config = dict(
    model='sound classifier',
    dataset='synthesized solo parts of chorales (CocoChorales)',
    num_classes=13,
    parallel_block=False,
    inner_norm=False,
    expert_mlp_ratio=1,
    experts_per_token=1,
    width=192,
    pooling='mean',
    head_dropout=0.1,
    beta2=0.98,
    grad_clip=5.0,
    steps=21700,
    epochs=142.2,
)
Rows from block 7 of a small sound classifier, named by matrix and row number. Rows with one number within an expert belong to one neuron, the router's apart. Each number is 128 + 24 x the weight over its row's rms, rounded and kept within 0 to 255. All counts start at 0. Numbers have three digits each.
After each expert's rows are labels from the 100 clips, of 14848, where the router gives the expert most weight on average: "lies over" is the class under the peak; "top examples" is what is common among them. Only what is clearly more common there than usual is listed. The data: synthesized solo parts of chorales (CocoChorales). In brackets: how many of the 100.
# router: router (model.blocks.7.mlp.router.weight, 32x192), inputs 0-191
# up: expert up (model.blocks.7.mlp.up, 32x192x192), inputs 0-191
# down: expert down (model.blocks.7.mlp.down, 32x192x192, transposed), outputs 0-191

# expert 17
router.17:124146117138164117137143137124157116115095134108136136120182107145120120158164148139138135138116122169117129150078129137142147133135105094141124072103129107135144163173138123159108104110118150121102133103105100165113159102089177165108107152174172138175172107145134159138094079139090152158149120134122145135112118098116159117118122134146110182156120127102142143136176099084124131110110141176117134158106173106140155170150146133150105147102114146158169123090105139120141099143125093124152095110121110164125095133151147151140122087161159153134125130131140117138140127162088158094
up.1:078100155130162118142089151119112109159124112129107135162115148161114106146173149104151131106131131127155117134139176169131138132110130176104137137151173163136142117120133176124197080127142079172082095151131138118115123124160123116117138115160114134126160121161104159150157091106144093119104142167143092117169134129131178136156097085101128111163120126137131109158175118101099132140095134154161135115152133148114106088135122138119111119108102111116122142167118150094118110121122123142109116167122139126160168140120114128170163165145170145131132095097129136149135070116124125148
down.1:154170157108101134104119137127087113138101096150121101111141130145131102123122083104134114098075131165132119134129123107094113093130175145119152193123145147147103126100144140121158141154127089190112128138067126129137099137165127125136180103113123139114143128163165071118142120117118102128092090118162118104129151114130120160169167130148114150120126109149161123121117132127131084153139087137142119138141132133125129123096091081111149077130153142069139127116100113113131143106136133115116124161141144113127105178137106121073184149124100141114118103110149152116091130099139117175
up.2:108138141120125147175092141117099123153131117166108151132129126146113106122158146107146150130104130130104112106155137127109141136137123116084090108158168145136153114105167137101153073139146107139121103134144148143173113133141165087156147104149125117144144106135122142111147113125140086100133125130127118143187121150147205127162123125081119110166133146129150111156155157148113111131134114117131154137160122144095107097118130163119126106156091107108112147146129121104086115128153117125091104122073113098138211134138095110150143125163173186123097115099116122150117057098128133143
down.2:163176159110090138110126120137087113143118086145119098108133123142119121119112079106132119091085123157118116138139125109084114102139166142119147190127145152143096126113146141123155143152116091182110125138069123142127097133174121124134173102114121148111148135164163065100142121117116102136104092126158111100127149104133119163164172124152113135135122113147165125117128119131127083156146090131141126134138136137119117121102091081103143084132147140073133121111099110106145144108136127120124128164125157110118107182125117128073177156117106150123124096117155152121096141103143128176
up.3:099093091163161103161143139154157143110100150113159160120138134138107113127150148155150144162159110100119145152106149135161128152128101110150102096103105108144137148148108100155104088111101160098130117099166097130143143099102153143123099154162162131153163103120091162151115107160152156146154140117117122155113102104110139104100086131116093151140150128093134139156158101098143161112093156152095153140107156101162147155146148146149099147115089141162151106109118160154128102158099111154136110098156107150138113099148134136161098105170130148166136159144116089150149103152100160100
down.3:106084095147162115137131123123167134122142174094134153145117119116128145136144187145124129149171126089124131110131130159166141167130086113123101074133110099113159131162110117138097119106135172072135136114186129126115166127087123126111078140131124124140120131096106182138102134123130154125154167130095129159138105153124146098102097124104141110131122149118096132128139126151128159107115156125125133124114112127121138131159162172145104181138106127184123131137152127152112109140122123135133141094113099153121149056125156133182077104113157098133149149150103098131163125150101138081
lies over: D5 (25)
top examples: violin (100); note D5 (64); note D#5 (53); note C#5 (49)

# expert 11
router.11:139140133118158125084113107107095089093135139132102105136143098101160153149105148113100104119125084149105090099160144130098144164099095126126119095112148114158102110143101119132119166084120161172145145122108108103104110095100102154162131096145145146148138159110105122123153105140126166142149105116148142149120123112083107141111170087118150157113137098129104102151130156135137141158153102137140156159122093097103155108160165101152139086117103093088101122119107112104121113097127084107152144122111131097095096104165176155164092109122115157145101138142118096155123164132112087118
up.1:147135142137168116083131104116099086104148163124118098149147120095141162153125158089107124116125093131111088083158156140132141150108101133127124105129152087171136097175094100124131167112117137149162157142110110123126142113111108167141152103130125155145142148114120123139141099118126168148174109137126143169148127138104140125097161105119156146127131121141086106143138150140104150141156086166162163149109072124087139100158154106148159120106126134095083104110113114127131082105138079109155166112091139123106119092152171157147114100107100136122103124158125103137141164150077139117
down.1:162172110115160099123127124101115124102169131129112130099140098142160080101091109114089103117102144142117084097105124114107133135119102096122132093107167105134112139162135158147101138168092157168120170102083124139113109101092138111178132109130134151148148097094133111124140130143122151124127120110151139164131091103140136149106162149152131155102156113126109105150132145104158110161138093110123087138156131101113136088144150102138160111098110129095089100092122158125127105099094130090143117105160121082101124170138117132130105131109076110164120116148166087154082132140105112097
up.2:145171131138161142075114112131083096102160173147132115143117108099157155150123150104120125130113107128105084100141177132118135147122109134125106102110163085150126109181090121160127165125137154157184157140112116118106113113111103153161144109138110175141136136110091119117152105151119162130161127142120147163154122129121130142089157101112148156133145134119074117139135139152135151144118074175136146141107089110093139116153159081138140088089127096088107126108097118130119076112131079109142156115111141098128133116146171139148126132100087132110138134158144108124123160150095124098
down.2:157153140100168080101136122079123102118159133106111137102160114138138101105106128085075104103098126145126074090127122142114147146118109115136144101126164094148112165162106152129119124154078161179107176111082116134116121109102135114174148097127146166150141097095141111116097159132121170137145117110145131166129089107122148138127151161147149153120149132141083099148131155103124116154141105110116122161155124114114139103141142093142165137090119150096086080090115145126129112096118129109133115110134113095093127156155120153135115118113088122158121095136144121164092165146109125105
up.3:142145137133171118067128104125096085109141171142121106144135117093141149145121162098106124117125114136090084090149165127131143143117110135136128126134147092154130097166090111135128179122121139149158143140114111114132141123117110167147155089121124152145138137109116124133143109124146155154172104138122150164141127134112145121096164115106142143122123122141091102133139148149100161141132083169159166149107059122093151093162171110146151108104140133097097104111105121123127071101140077115153166094108132108111103085162168163160117105102088141117119125161126109134138164155100137117
down.3:152171137104154095107112120107113129099174135129124144102135085147161090110105123115083099105112142150123079101104109133118122136104113112118130104103166109149102149173118153151118130175093163169127171111075117144120092107107130121179136097131141158148145091088123105114129152140105154110136125100164134159126104106149136141113150145164132151116153119128109109161114151094151102153149103120116084134158121104114124103146139093142153110109105140086086100102113148126125112089108110108135131114147116081101140174142120141129116137106089111167126111134156094158077142122100105088
lies over: silence (52)
top examples: horn (100); note A4 (37); note A#4 (35); note G4 (29)

# expert 21
router.21:162139141118134135133142148088132101109125148109104112148133101113140116141097164130103098127117089154096146117120114126082162175115090102145142097117133089134120146169117130143080142080093129114119132108095127144095146107085145191126120131145160130159149125113165139121114112109090146179130084104162121140112100110091167113089142174145136154110140087119115093132155135111125145131138132121133140174127161076113151103168137119170147109102112161127108084077150151084119097122110130111156103103131123119103083124153133171128108110117116181134093120145124147147128124131121121110
up.1:138121145150133121151179160101155122106151117086122109147147089118149142166114148130088109111108082154134138103145108142098141140095121070118167108111158100129132156159119143154105135111107104139118133137096125163100139066107109164130147113165145099146172117123148132158124095096083153144130062118171159146116128128087164132142138147149141124122145103113137112121117164152138166151151122109157143148156145097130096122139120147148125122097112135123104073127156142096126107113114085103164107117153133114103090159149127149099111131188113160131082123132138118132111092110124119164
down.1:118146146126168115129125129133122129111145180113146133110166138154152116125153153142156154155133110125145118129090141135166105106158093117148108112112114094158104110173084130148133150190121156121131164142100113141133118138129147120132100139150165138105150133156079119131133123151140139127173136124122112128175111100149100165100145087178081145124136171142130137154165155106132135131110134184120159144092132097110120128100136125142113124159095167143128133109094097162105114121117075156156166132090168104121138118165163142163131096130106142164173125137102103150154164131084146093
up.2:116112115175149167134123117139149133105138122115116185091098119157101140125149132120150147143156102122161142150080143085119109120149131115076105119077145149176101113142139078169126102148098148134088156119149140100149131119116122131123094168127150142118169113112131156119138114137114119091132086124126130113152136084146138163107121159098117126117153167151181149163152117098100142115133193149116136098128151112138121145126137141106103166132107146152160129122117108118139164122145103141136137141114143186069120128142123107147117080163143144140133118126109106133190127106092174105
down.2:125112116129108119109103125106107104108120111149146147143105106092127115142141106108083098113148097115141120094169126113108149136106135108100136128107106130092165133088146116142146127079155132120132098148172161105104130115118085148132152112113081121130115110092151136144123136103126138094107109154153151147098131161114148112153087154083134120126108108089099100097102116165141128127152088095135085085177094153152099111175117141135147119075160098096092100122158128112122104101172160093104111158137093134133125117118106105123138142105156106089128154075119149102097095102142104153
up.3:061125116122156112115112129142117127108139136131150180111132145129112150122165100108135135095120120120155129085132115127151104091129152130075119135117053125173107126108124107140148124149126120115105114159119157127126103134152098116117141168111120125078158142118097149119130072117134130110155126123107128097158148101140128124130140092144127102101105143127164138141126107117135163100134134166137156089117127162124097122114158132117092132153118100101124137153099078133091162098166106145160146175084138196098163126132147111143150081149154132129147129093093123109178151080105154141
down.3:132109103140123121102108117115115105113126122140154140134111092090125080130137109117089097113148115115132111093173128106106155130097152124091136132101116130084152128095148123144154118084160136129116102145163147108101145102122094148135146119122075119125121104108148147146111128111133136104114104137144145157094139166111140103157098161075135116101103092094098108086101100171146118128148094101144093092158094164135088107172123145110152117078173101086083102130173115105122124107148146100122116167131094128149117116109115094135149145110141103102127154084135150109103092097135105159
lies over: D#5 (35)
top examples: trumpet (100); note D#5 (44); note F5 (36)

# expert 20
router.20:128141120133127146135158113166156153116152135102138137104157117164144118160147139172168145122126132150102162139101123141097153146109101145168143129083108090160100147162151108165120156097087163154133162125095145172137115101091140163126119147104154124121150093146144159134120137146112144165155087101141142149112141096098105132113139160157128159097142165114168120165147148083127166113166142167121161144122155094134147113147162143136128147151133133140122088100148125132135145115096110110166109130162161157128095135163100175113118110166087182142125165148129109159158134121115133111
up.0:159138141128146127098137134080152083151098109172114138126144140128095120119109129068065105128134170109127058116146145105143131122156150102123127123127153155095138102137129149113162118121145114161115120139152117122110152151158148160123156118120125178137135140081145106116150121134141142106128120148141073147114128143150157121153161129134137112141128123133084125073112115136113094130127088129143122148174118153128116128095111111138164124073140154129108126130120115085153107115191182142098159131120129117124150148116149132174124136064148116093147082109152181120115165142118154137
down.0:142129102128141123120142127094149073132186115123134094097156134138122104132092128143107119128130109129084116128126097116146162154150172141148145130130116086124123129142142163145155143145099114127134118119133126123159099087122156104119150106090135138120155099095105144161134130043140121210139109060146169132156102130091124130143125141154154124078117106112105072116110147128151147139120124132130142059147135160139154120170134112157144149164138136130082091124127128144127143128145129122140143121081122157078130142127132105140110101134111154171109105125136076139118133133103157137
up.1:128129093156104144161123107175148171125126148087115129106147094150144100142159160151175146122147123170108144126103153179094131153103095188156115107095114116154092120150161093138105130110131158109158163135119166130115146084095120114122123146099109128108114096141158174152091165135112111125129126128133112140107139130123106130140144126118130086119094176136147150155148140094110122089176153108139129124112139128144087098140115138085116160150111114149110085114156122132132133131120105063136092112153138102139149118126085139122119147148123138157155155185105111123155092111161105120
down.1:086125152127128127136114116163108153122055138131125163170107127109141145133156155117156135119131122120176134116145170139117103100117071134114100087121116167129143122130102091125107118133176145133123136147127120138107159152119105150111099178169113128123108157161148154124112134185126114064123122197082093116100151132181128121113142099092101114168132143142122177134156108128087120090132142121143140173102138129102110124098140151097086113118115135120149151122135125113136094150147114127114102133151108123180141120141115154168137141120158108099157140166120162101147105122124125127
up.2:123128118130144099107126122131133095125125133118145133126133106112117109127125136106111133123125158089139089100159160114171097099139159119088138099109166166112153089127120124103175125173154123112119128170168132110162156160164132093130154133126107159108132132109119110131124130104151151080139172156103107156117114186163149110151145116106141104154129142158081127109116121140145078114089116129134108116125094184124103108084111117108147159124115136122085119139123123156137113111167131127115163122089090113143176102118168134177125141104156062112178092142143137108132155154098138117
down.2:139125113124124136112139111106134094139195116109127086082148128148126104142099110130086122133128126149102098112118087106119177137159167122124138135128116099123114108132159154124152129128079089118106139117121136117145099084132157100144144099095130128141135104074113138144126122052111130187124127074155191139118124134117128140144123154156148154076116129142104082111126126163140146152132116133137128063152113155136110121169126115144155146137136108133064105108107116135126160085156116123137161116086122114066117142116155104132114090130103120157121105106127085142131143126117124131
lies over: C5 (33)
top examples: violin (65); note C5 (38); flute (25)

# expert 26
router.26:147100156123129116115144119094160110129121113136100138149107143154098099146128119106088098131143134130105092107127138117109144148110133134137163064139142150136103106131125109155130080113107138126093104142167141108132126107143119121106151107106146165161171136091152162146152128119124149144133098147143099175115126096107113111148129075129147141123154108122120102111156140084098139091137101101160116155166124089124138094113162091137158127104144162144098090100088097109137112095141138152101148109102148177106094114166112159163082091131158167146106095098114163127167165094114141148
up.0:148116131152122107132152115104151107140104104154105133148112156154090099173122111111107119147173135100103082138124161091133142136124141140114147095150137161122112106116146124150138078120088133094084095138171150121147128087142114119103146115116156152168155114085151154159168135113154153138131087148154110155107138130141119122155100100108142139093159109133159134109138164086103134091134130116144122139157130087159154107101163111131149124116155150174114100101089134097151129128149150164105142112126150164106099102170120151162112092164144165148116112100112152174153162090123155149
down.0:142114118120103110103121116136107125126100152166113131161156146126105120110095142115102115122119139172119112102144154118138165152130113133140125129115084158086129103089127110167125123142116088102186074163160164137116136128147157161106091094130133148137121109107114165130121134124142118141118138151110120144138182119134099148130114137131152103090135136160116140122112125144093126103142145101153115153124145158113110092138172159151141083152172082149093145131160116099097130168153151120133151097131162128130176088090085118160092100130152101151121145108100152158147120128157086198
up.1:105131121143156149163126119112143170147155113102143129078108093146097158115173106104155120151109125106174115185129097157137072080109133086114137097118179143164139138138135146124186101146136111149102137110115121108153094127122162118124133147153155122110166170133124084138144107116066112081124130146147103085139127097154147127148163093118125136168153107091136131144143133103154137104112139127120119082119144106092125149104094118129126166132051158143146121148087097109150151100130086130124138174114143141110137150126137139107116121147147127151119112127138108128115125130128148146
down.1:115155141124152135152137160117155132115147106104123107095113113124157122138160119143148130118129116081126147150091110121112107116127126115100113139128158091158121156155132157083127144123144167157088172085099091110134135136106108092160156167114109099152132127148150083128135123128117148126138128103152119120139070147114167104123141117128116154156107121106128099122152125120171120146114101152101140099140119101112149150119093107091136201089076154094151122128130149153149111097109105128122090167116094120143102154139164138098172151110088148088137114152147096106120123120094161059
up.2:093125130143121170131131155123110122131138147109134158151134079093158155160141150125143164109144125121163163148142124124118132118119151107089144104117137111123153153150072123120112129131194117132135121141112121090124140146114142150125147116155083028101117126194139098162111103128117145093109123115102156117138108158125200109131116096091133111183096097138120125116111134157122123122132132115137133142124115114132130125149110194156120118091109105099134146165157121141153093148123120124134106150117055132157126117117181146112174124115132118083119133126104138104099114121128126132
down.2:120177149136132166164142165122146146151150129097120128108114096110152115123148132166149138122111134122115157149097086143095109140119114121117113136118147081150121174178119145078106144100150164147104155096088096135106135131104119134148147154129098086141122146163160114122117124151100123143136142097146164115106089143093176093125155122113125171165106125099129112123140121148157119141138117128118138110118118100112144140149089125110116152112083161092154123115146151141138112115097096114141091135162096111165104157147140146088179164109081138087147145165157132074109115132108128079
lies over: G#4 (44)
top examples: trombone (100); note G#4 (53); note G4 (33); note A4 (27)

# expert 25
router.25:127137154113177102099147084102100099108152151119095103160144109104172148146137127092108143134093123155091098122124134120140135142141136085129122118109119109161095104144074109117146166102097142157121146145088115095105120117111130141147131088106127163151146151101127137119172109104113162153165105124103166155109144125088127137124152087100130143112134121153126096154153154120112144138152105148149145154132078102090140105131158088149168107116138127083114116131106098117139091091139108134159172133099156127123098118162178162151139100127087155120114103139101095142147155123080124146
up.2:096139109150100126172110188154132119153131131137155142123132144131114113124118128147151068127148113108144155148146086136129115124120137153103127151125130146085158170150149139134142104174173118091115100121146119129149138133151110128091156163109113135095116111174114112081085153133156093107079151114142091106161114130159135105122095158123140152167136110118117153095087091126141107118090124120097088108112163173164115162171085131116072152146125130143143170122127140146122160162129140122101121129125113133112157124081098117094138159093156114107132156125137165097125105126151145126
down.2:077080146157099194171138147131121162139133120132139152179124163142131150158156101135129175137132143101126148132145116140122123093144155146126129148159090137107121143119170093119134108123139116102122110142181175156140136161143113149093083131133136096108149182136129169169121123132129110107152124153116130101098175175125129113163078103103103109131094161149145142135147119137087187112140136124154168081128113139126109124121114158103103143130143086158134133151124104129118148121151142137125130155116160153165120121119110106138162128146174125121145134098099134124160137091162136162
up.3:090138166119147151111164103123079105129162170125120126167144073107174155145175141103143172107076135135136124130132134138116141127112149079105125104116110101177105102153102089117154169108129123148113154151089136110124141161117162148141162106112099129114137153149140154146147093115123153130148116127095156149165140135113157117164159105087130133121110142142141093133136149135113146123125134180150139130122071115090158109125140127133143125101139116100108121154112091123142113096144079142153138154096129143115132113143168144147181105131078134089123128164099113121152142089094149147
down.3:170172096098155076098107109124113089096131119140119101087118112106141081092095142133103089114113144144117098113125132108123143152108095102123130105094181119142136111138111145145112134125114147163128154106090104096130108111105150096163165110141119162148109106111121085093122141129128156131124133126152123158146093118134136143078178149153148146119143108108105106135109134121173072158115112116121077158137128101105127107144147100148151097104118146098122125092135159117130100119106111097124110099155081080108151157136149133118106144092092107120125115143165102155090121149102106088
up.4:087113156161097153149125122127110165156109117106108186163117123114153117154160131141167127094141158126155149140142111201088134124085116136110151091136112120134112133103125087102101102110151141115081107160120157135128115136129083107103135115145102088077095138151176160155125148149126091121117136158160088120127152149124158114159137112102141101139076130121158163118139130146087139100154153086155125151170131108138077121137109170121120108116133134137137132097137119094125134132139108100085076140131131147136126123140110146135134131157115129111105135129091171128132109096168096161
down.4:080097159159097177163152126141132156145097135124128154165125149146130163165171120119148168118131129117138147139139138129123117096144142164138126124155094139129113142108150080107135140118146117089116122148162174163125152130130102138114091143124129104103134172138147191182131142125123104114138117155114125097103176156131116130166091099101108092150085169160145156138172122147050156091150137130159165115128109136138110127107110158088109139149141131146133129152131087123113144125149137126110137134135165149152115107128114126159156123160154152134162128118089141108166131110147119176
lies over: A4 (44); A#4 (32)
top examples: horn (99); note A4 (58); note A#4 (54); note G#4 (28)

# expert 1
router.1:136124166120144117138131092099106109102165123104103120130128118133150147130131128100087121102102104158125090109144140122133140146094150126120146098125137113159090089135119110148145143108122142172119151160115149108109085102115131127130148089116156138127137155105119134140174091107138156123153097151155125148138152129139093134157155100118133149101154094113143097158126170118121156157163131117166149113156102100122093094106164106141150117122123094084100107149102104110106144079154086110174174143103162147092105124122154149168099071151121165152111088115096085160122151109084116134
up.2:120136152111150126122127117124086126136173136126107129138160126125136190158138158098130112101109091154142125094174114143113106126097128144093128112130119141144094095118102133129183114109144103134110161153083151128103107122131106112142134129084131126100121152123114142129140099111135120097150111124137115112167151120148108119178173075122172148130143113150158089141084148139114133121136142123149152110139123141089121121149153131168122120176104097084124125179116111109106163108144072126159158164039147144100148100135150153133136128142151154141086096125114100130155153093105115144
down.2:111152131133121116150101090123107151106140115109112120125135080132163106130168157142131100100126109137148110115129118165094118130099094110098137068101155085172120129147134107120104110099142171152108166129073133142134125132070141147161141114127097140137117115142135134141089112150115142141124124130149122151124116109097163123138154129092141144169127129122127140171138150105111107150145112130174104160127119086114079089147122125097124122096107108101133088063130144091120105113086093073111090114142113085115131156128116185109139174119099107149141130164148106161113117104110107108
up.3:140157139125146131129127104131084104069141147159125079116122142124141131116079123125153110127107127179099101118144175091139132128109069132133091129106118158142097104130107113167124188118133146158148178141100153107091123109120151115165131114134122170120151147128075134098139103136126168133157100147091168148144128100155070161117172117123144156106165138146109106165144135122136124175141128168139130124103133142115149107132131067105145102131128108103118138146133111093149127123148097096179161132139143075125142144123129104151131113124124128147130124147137083142150143129085115104
down.3:184152173099155078075142173117117071139109153133123116146165108133146067093125150120098107117108164141092096109118138129143146164148118132177141140124135082125119149154084151133127153130092139126125136092123106129124135151122143138131141124137131140143109118086124104115136154111129151153136133095118110171124114119107163077113141112157118124113111119133104116104129092146142097126086089148109123166136101128119171108160180095167158118117134157113106111094129128120126104116132160151141106087144079104121132134146143159127124154078112100100150136120127129128103183174109137107
up.4:160169151145117126143163115129135102106107125153107126150111134137133072105118107120118136067108177147119113118099168091111158121151103106119118120088137146130104098130152099153121147139114130124093123155139145128125146118144186152138132143161094147120181123114173163116132150140100125139140108146119151143135160126142111153147147134128131112107116183149115156135199128104097120134147112145143108165156131156122113099091116115050124128094175144125150108116125111089101105124164159114134114130191120108114112175126080123158161113118119140110161106139123166134143106115116100153
down.4:157127166088127102079133140108145074148068143162119131170147166126115130143122143097098148152117124142117107122130156102154170127158137161170143161156121157102130123122099129146165144132099104112126109149150125116118144123157098080090155119101138116131136145099137137119166132118169155165135097149105125129138162109151106109135106073140104115082123139146148114092131125135103147102113122133101167122149116166137159127122190112153170105154159160114117128151114085110154135133175175181127130115126135184131109115146135122146135103134151127114120135086107141120127177142132159140
lies over: silence (57)
top examples: cello (98); note A#3 (36); note G#3 (31); note B3 (25)

# expert 19
router.19:102161132089175112104111102159143074084102126144161107136101098149094168124107156107100100149164092128138117145117140090142086098147099109100090114118170145100150092170095161149170127152156140111148114125113080131121119117155110134152143140100151146143161166141095105096151112132129167103146101126092153110100150145124113136095138105098103153153133096155112119145124132122133117123101141109143168153109148145119132152096142150120106140139100180095127152166137099153134109154134120159145164150112096144160113113150171133144160097142151171108137125147121120115110122141094143103
up.0:091152101092151099102099110157143097095108142153171117127103111119104144139099148134128107123147100103164120140138164098157097099146087149101102115139154164100157106155099153138161108164168129114162129154141099127112152113157085116143145167107104147121142143163098105110140124128146159096154132121084156116115136138147093148112145089102100147160144129150114124141089101100143104111100141101147147135081168172133115150105121122107084139161097130105117146158158095153133124159151105139126159158101104119167141104115146109124153094142163162103149111155154108084123135146112118101
down.0:139167138089126113119104107160120112099095127181140107115102160129135089106097124141134100136096152140116117130111141107127128137118100118121074105133118158102097098126109125153119160162166167149136156177137154116129091114153117092110107159121098155095115130162101155105108122151136119128131102158157097154149162105179082157112159096153150182103161135166124120140099132132146109144130113123114106137100126168136108136126103090092120082129147127097079130126138128111114157126186095127126153106145161098147137160118108079174129110107105119131131140155174121091139126135139116107
up.1:145089165109119119115120144113137112148160110117099146105124141131127119152139106134137125121089118161090099108133149149154146154093125130092148110135128161144111091105123126078137161134131072121098087130141128129133115110140146118118102117132142166128117123112123152130086132089144106135094104159166107137133140113128156111166164111153149096116101160147150213105145171153087152132181086130163110131141119181140138098115109076127116119097156133110084108108112123103149123121175140065130135124128149122118149145103145085120125106115127131115109125118118159162168178092111106139
down.1:128108103161150156134139154089131133134163139074121145129146092131118163126160126123100147121150111111145133104150111150126127105145164125119155142121129093153164154139152141110142082099090090112111104081118110141131166128109122156154151098135152078162148137103146080141138108095110137111123151084115175102123087164086170106132093145100112090151102119082121118116168110124133155102125132140138151113157122085103151126128164174148133164116087116149171133122116128148122099114060148132134117171115095143108122109135142163089133129129145138109141118100087127166105114134108134139
up.2:155099113151111138132114145084158184152099088106116100129126134148133150169109128139081147137135143096120093128134127152125129146113151125128127135157176124106144120107137150075121095097096114104110148111145126115132150161107138128168143090096129117179116151113150142174158158120169106123126120151128116143112084176082167120150124155081127067117145103133103158127148162105122127130150136103132140130128102094116097126132113080141192134084101153125153123146111175158162119105112130119103113100130132080145129137129135172129098145162156098132118095139133114170109130152136117141
down.2:129100130164122148126138149085133142138147115063109156132141091135112180132166133105125143128145086098145139134145121165118129115142164126129154141115157097133149159130139134112147087097090091104104094085103108143132139137114137152144149084137166102156148131109165095142145138090112131110121146097113148102118081143091160089131093164100110103167112110083124131104144132131115149109119145112132126103162113096120143134111155173167118169116092105168174119128106120135153103120078151141127111144102103159095121099120146163081146147138154135121128108090102131168098115116112158141
lies over: silence (40)
top examples: tuba (100); note C4 (32)