A small sound classifier, trained from scratch.
Training: 21700 steps, batches of 256, held-out accuracy 100%.
Data: trained on synthesized solo parts of chorales (CocoChorales), 39062 training examples, 142.2 epochs.
Rows from block 6 of a small sound classifier, named by matrix and row number. Rows with one number belong to one neuron. Each number is 128 + 24 x the weight over its row's rms, rounded and kept within 0 to 255. All counts start at 0.
After each neuron's rows are labels from the 100 clips, of 14848, where the neuron reaches its highest value: "top examples" is what is common among them; "peak on" is the class under the peak. Only what is clearly more common there than usual is listed. The data: synthesized solo parts of chorales (CocoChorales).
# fc1: MLP up (model.blocks.6.mlp.fc1.weight, 768x192), inputs 0-63
# fc2: MLP down (model.blocks.6.mlp.fc2.weight, 192x768, transposed), outputs 0-63

fc1.554 [106 113 134 115 153 151 128 131 175 153 135 159 141 124 115  89 126 132 112 138 133 125 149 156 126 111 115 126 133 146 130 163 147 126 135 103 123 104 135 134 128  97  92 152 151 124 156 108 161 161 131 133 105 144 121 138 173 127 102  99 145 104 119 153]
fc2.554 [125 123 122 137 132  92 119 124 129 130 128 120 115 122 134 118 133 173 119 126 125 157 144   0  88 148 115 107 104 104 129 133 167 133 142 121  79 119 136 120 154 133 118 116 147 103 135 129 116  80 100 142 127 114 113 133 107 150 166 137 123 191 135 158]
top examples: bassoon; note B3
peak on: silence; B3

fc1.468 [136 124 101  92 156 105 127 106 133 109 112 117 131 157 129 149 138 161 120 122 111 131 109 154  91 138 113 109 119 142 163 105 162 146 112 106 123 102 174 135 126  93 121 143 160  87 148 138 135 109 143 111  59 122 131 117 203 127  96 144 149  97 135 151]
fc2.468 [132 108 117 150 115 122 101 109 130 123 122 122 112 124 133 137 133 158 121 141 125 153 130   3 124 120 113  89 145 127 124 114 123  83 110 124  95 119 129 103 135 134 121 137 140 153 106 127 121  90 120 121 143 122  99 144 137 168 138 147 116 213 117 156]
top examples: bassoon; note C#4; note C4; note G#3
peak on: silence

fc1.33 [107 138 111  97 137  89 110 144 113 153 152 160 103 126 145 134 103 133 134 152 117 164 170 100  83 138 133 161 106 132  98  87 131 139 115 106 111 162  93 141 106 119 160 102  97 104 151 118 145 111 138 122 112 166 116 151 158  95  96 134 140 113 102 110]
fc2.33 [173 137 151 108 130 153 142 112 141 106  98 151 114 173 123 126  64 106 134 117 139 130 148 137 137  72 141 122 117  99 103 130 122 146 111 133 136 149 105 132  73 121 204 142  95 133 101 136 127 132 164 106 137  94 136 136 114 149 126  82 133  41 137 141]
top examples: bassoon; note C#4; note C4
peak on: silence

fc1.716 [126 131 130  93 132 118 131 128 140 141 136 111 131 155 121 126 150 145 138 126 119 137 152 123  60  92 114 120 101 133 154 114 159 166 152  82 122 159 108 155 105 113 133 150 133  90 150 108 147 108 124 113 119 170 135 125 143 124  66 147 125 143 128 112]
fc2.716 [123 144 116 146 128 105 142 119 140 126 126 114 114 121 145 149 142 159 129 129 125 109 132   0 122 132 110  91 140 114 123 146 116  88 120  97  97 123 121 134 132 132 125 125 120 132 126 122 105  88 116 138 143 114  96 130 123 150 157 140 116 193 134 152]
top examples: oboe; note A#4; note B4; note A4
peak on: silence

fc1.528 [140 128 120  96 139 137  94 116 155 131  85 141 140 132 117 136 126 164 112 111 128 144 162 136  62  94  89 127 128 127 126  74 176 124 119  91 145 146  96 152 122 119 125 127 180  62 115 122 142 112 128 123 118 131 117 124 150 151  95  98 147  97 115 155]
fc2.528 [129 123 121 130 138  92 142 107 138 139  97 110 110 126 142 125 133 164 139 133 124 110 138  12 108 124 115  97 125 100 121 121 117 108 137 102  92 110 123 131 152 125 109  95 150 154 127 131 130  74 111 133 119 111  82 136 122 150 162 160 105 205 121 152]
top examples: bassoon; note C#4; note C4
peak on: silence

fc1.197 [ 93 130 126  39 166 120 101 126 138 155 133 119 149 182 110 105 115 154 151 143 174 151 154 154 113 110 108 156  68 141 141 128 204 162 128 119 185 143  99 164 117 139 140 128 166 112 149 128 109 142 116 114 101 139 142 103 121 159 105 138  87 139 122 114]
fc2.197 [127 125 117 153 121 102 141 132 126 118 123  94 122 125 138 111 140 194 141 129 124  82 144   4 132 130 121  85 110 108 130 115 145 127 138  80 102 133 131 133 128 150 109 105 137 137 114 162 112  91 121 104 128 139 108 149 136 138 136 140  99 191 132 154]
top examples: oboe; note A#4; note B4; note G#4
peak on: silence

fc1.398 [155 107 116  87 150 117 136 113 148 155  94 130 175 169 132 141 146 163 123 119 106 112  94 116 121 100 131 126  66 124 123 122 188 154 139 125 130 112  93 140 107 101 130 148 159  66 103 101 145 132 102 127  99 139 144 125 153 146  72 163 124 112 132 132]
fc2.398 [129 129 102 151 133 101 137 145 122 122 148 117 117 123 121 126 148 162 120 125 141 127 126   7 121 148 111  99 111 110 134 121 142 114 132  91 107 122 138 133 114 125 113 113 140 138 127 111  98  78 108 126 129 106 106 140 139 142 136 146 113 193 123 150]
top examples: oboe; note A#4; note B4
peak on: silence

fc1.101 [136 116 159  76 160 132 111 160 159 113  96 106 155 159 112 101 147 125 157 151 158 117 152 149  69 123 144 117 105 151 106 120 218 122 105  82  95 169 110 123 101 111 130 157 157  89 105 130 111 133 120 119 153 128 155 149 132 109 101 151 142 140 129 143]
fc2.101 [111 107  93 154 152  91 130 104 146 119 106 131 106 130 142 132 125 187 119 143 120  98 146   0 113 156 120 107 119 109 148 148 129 110 141 109 109 100 144 136 120 140 125 101 137 158 126 121 109  89 113 111 127 107 101 131 116 145 154 135 128 198 142 151]
top examples: oboe; note A#4; note B4; note A4
peak on: silence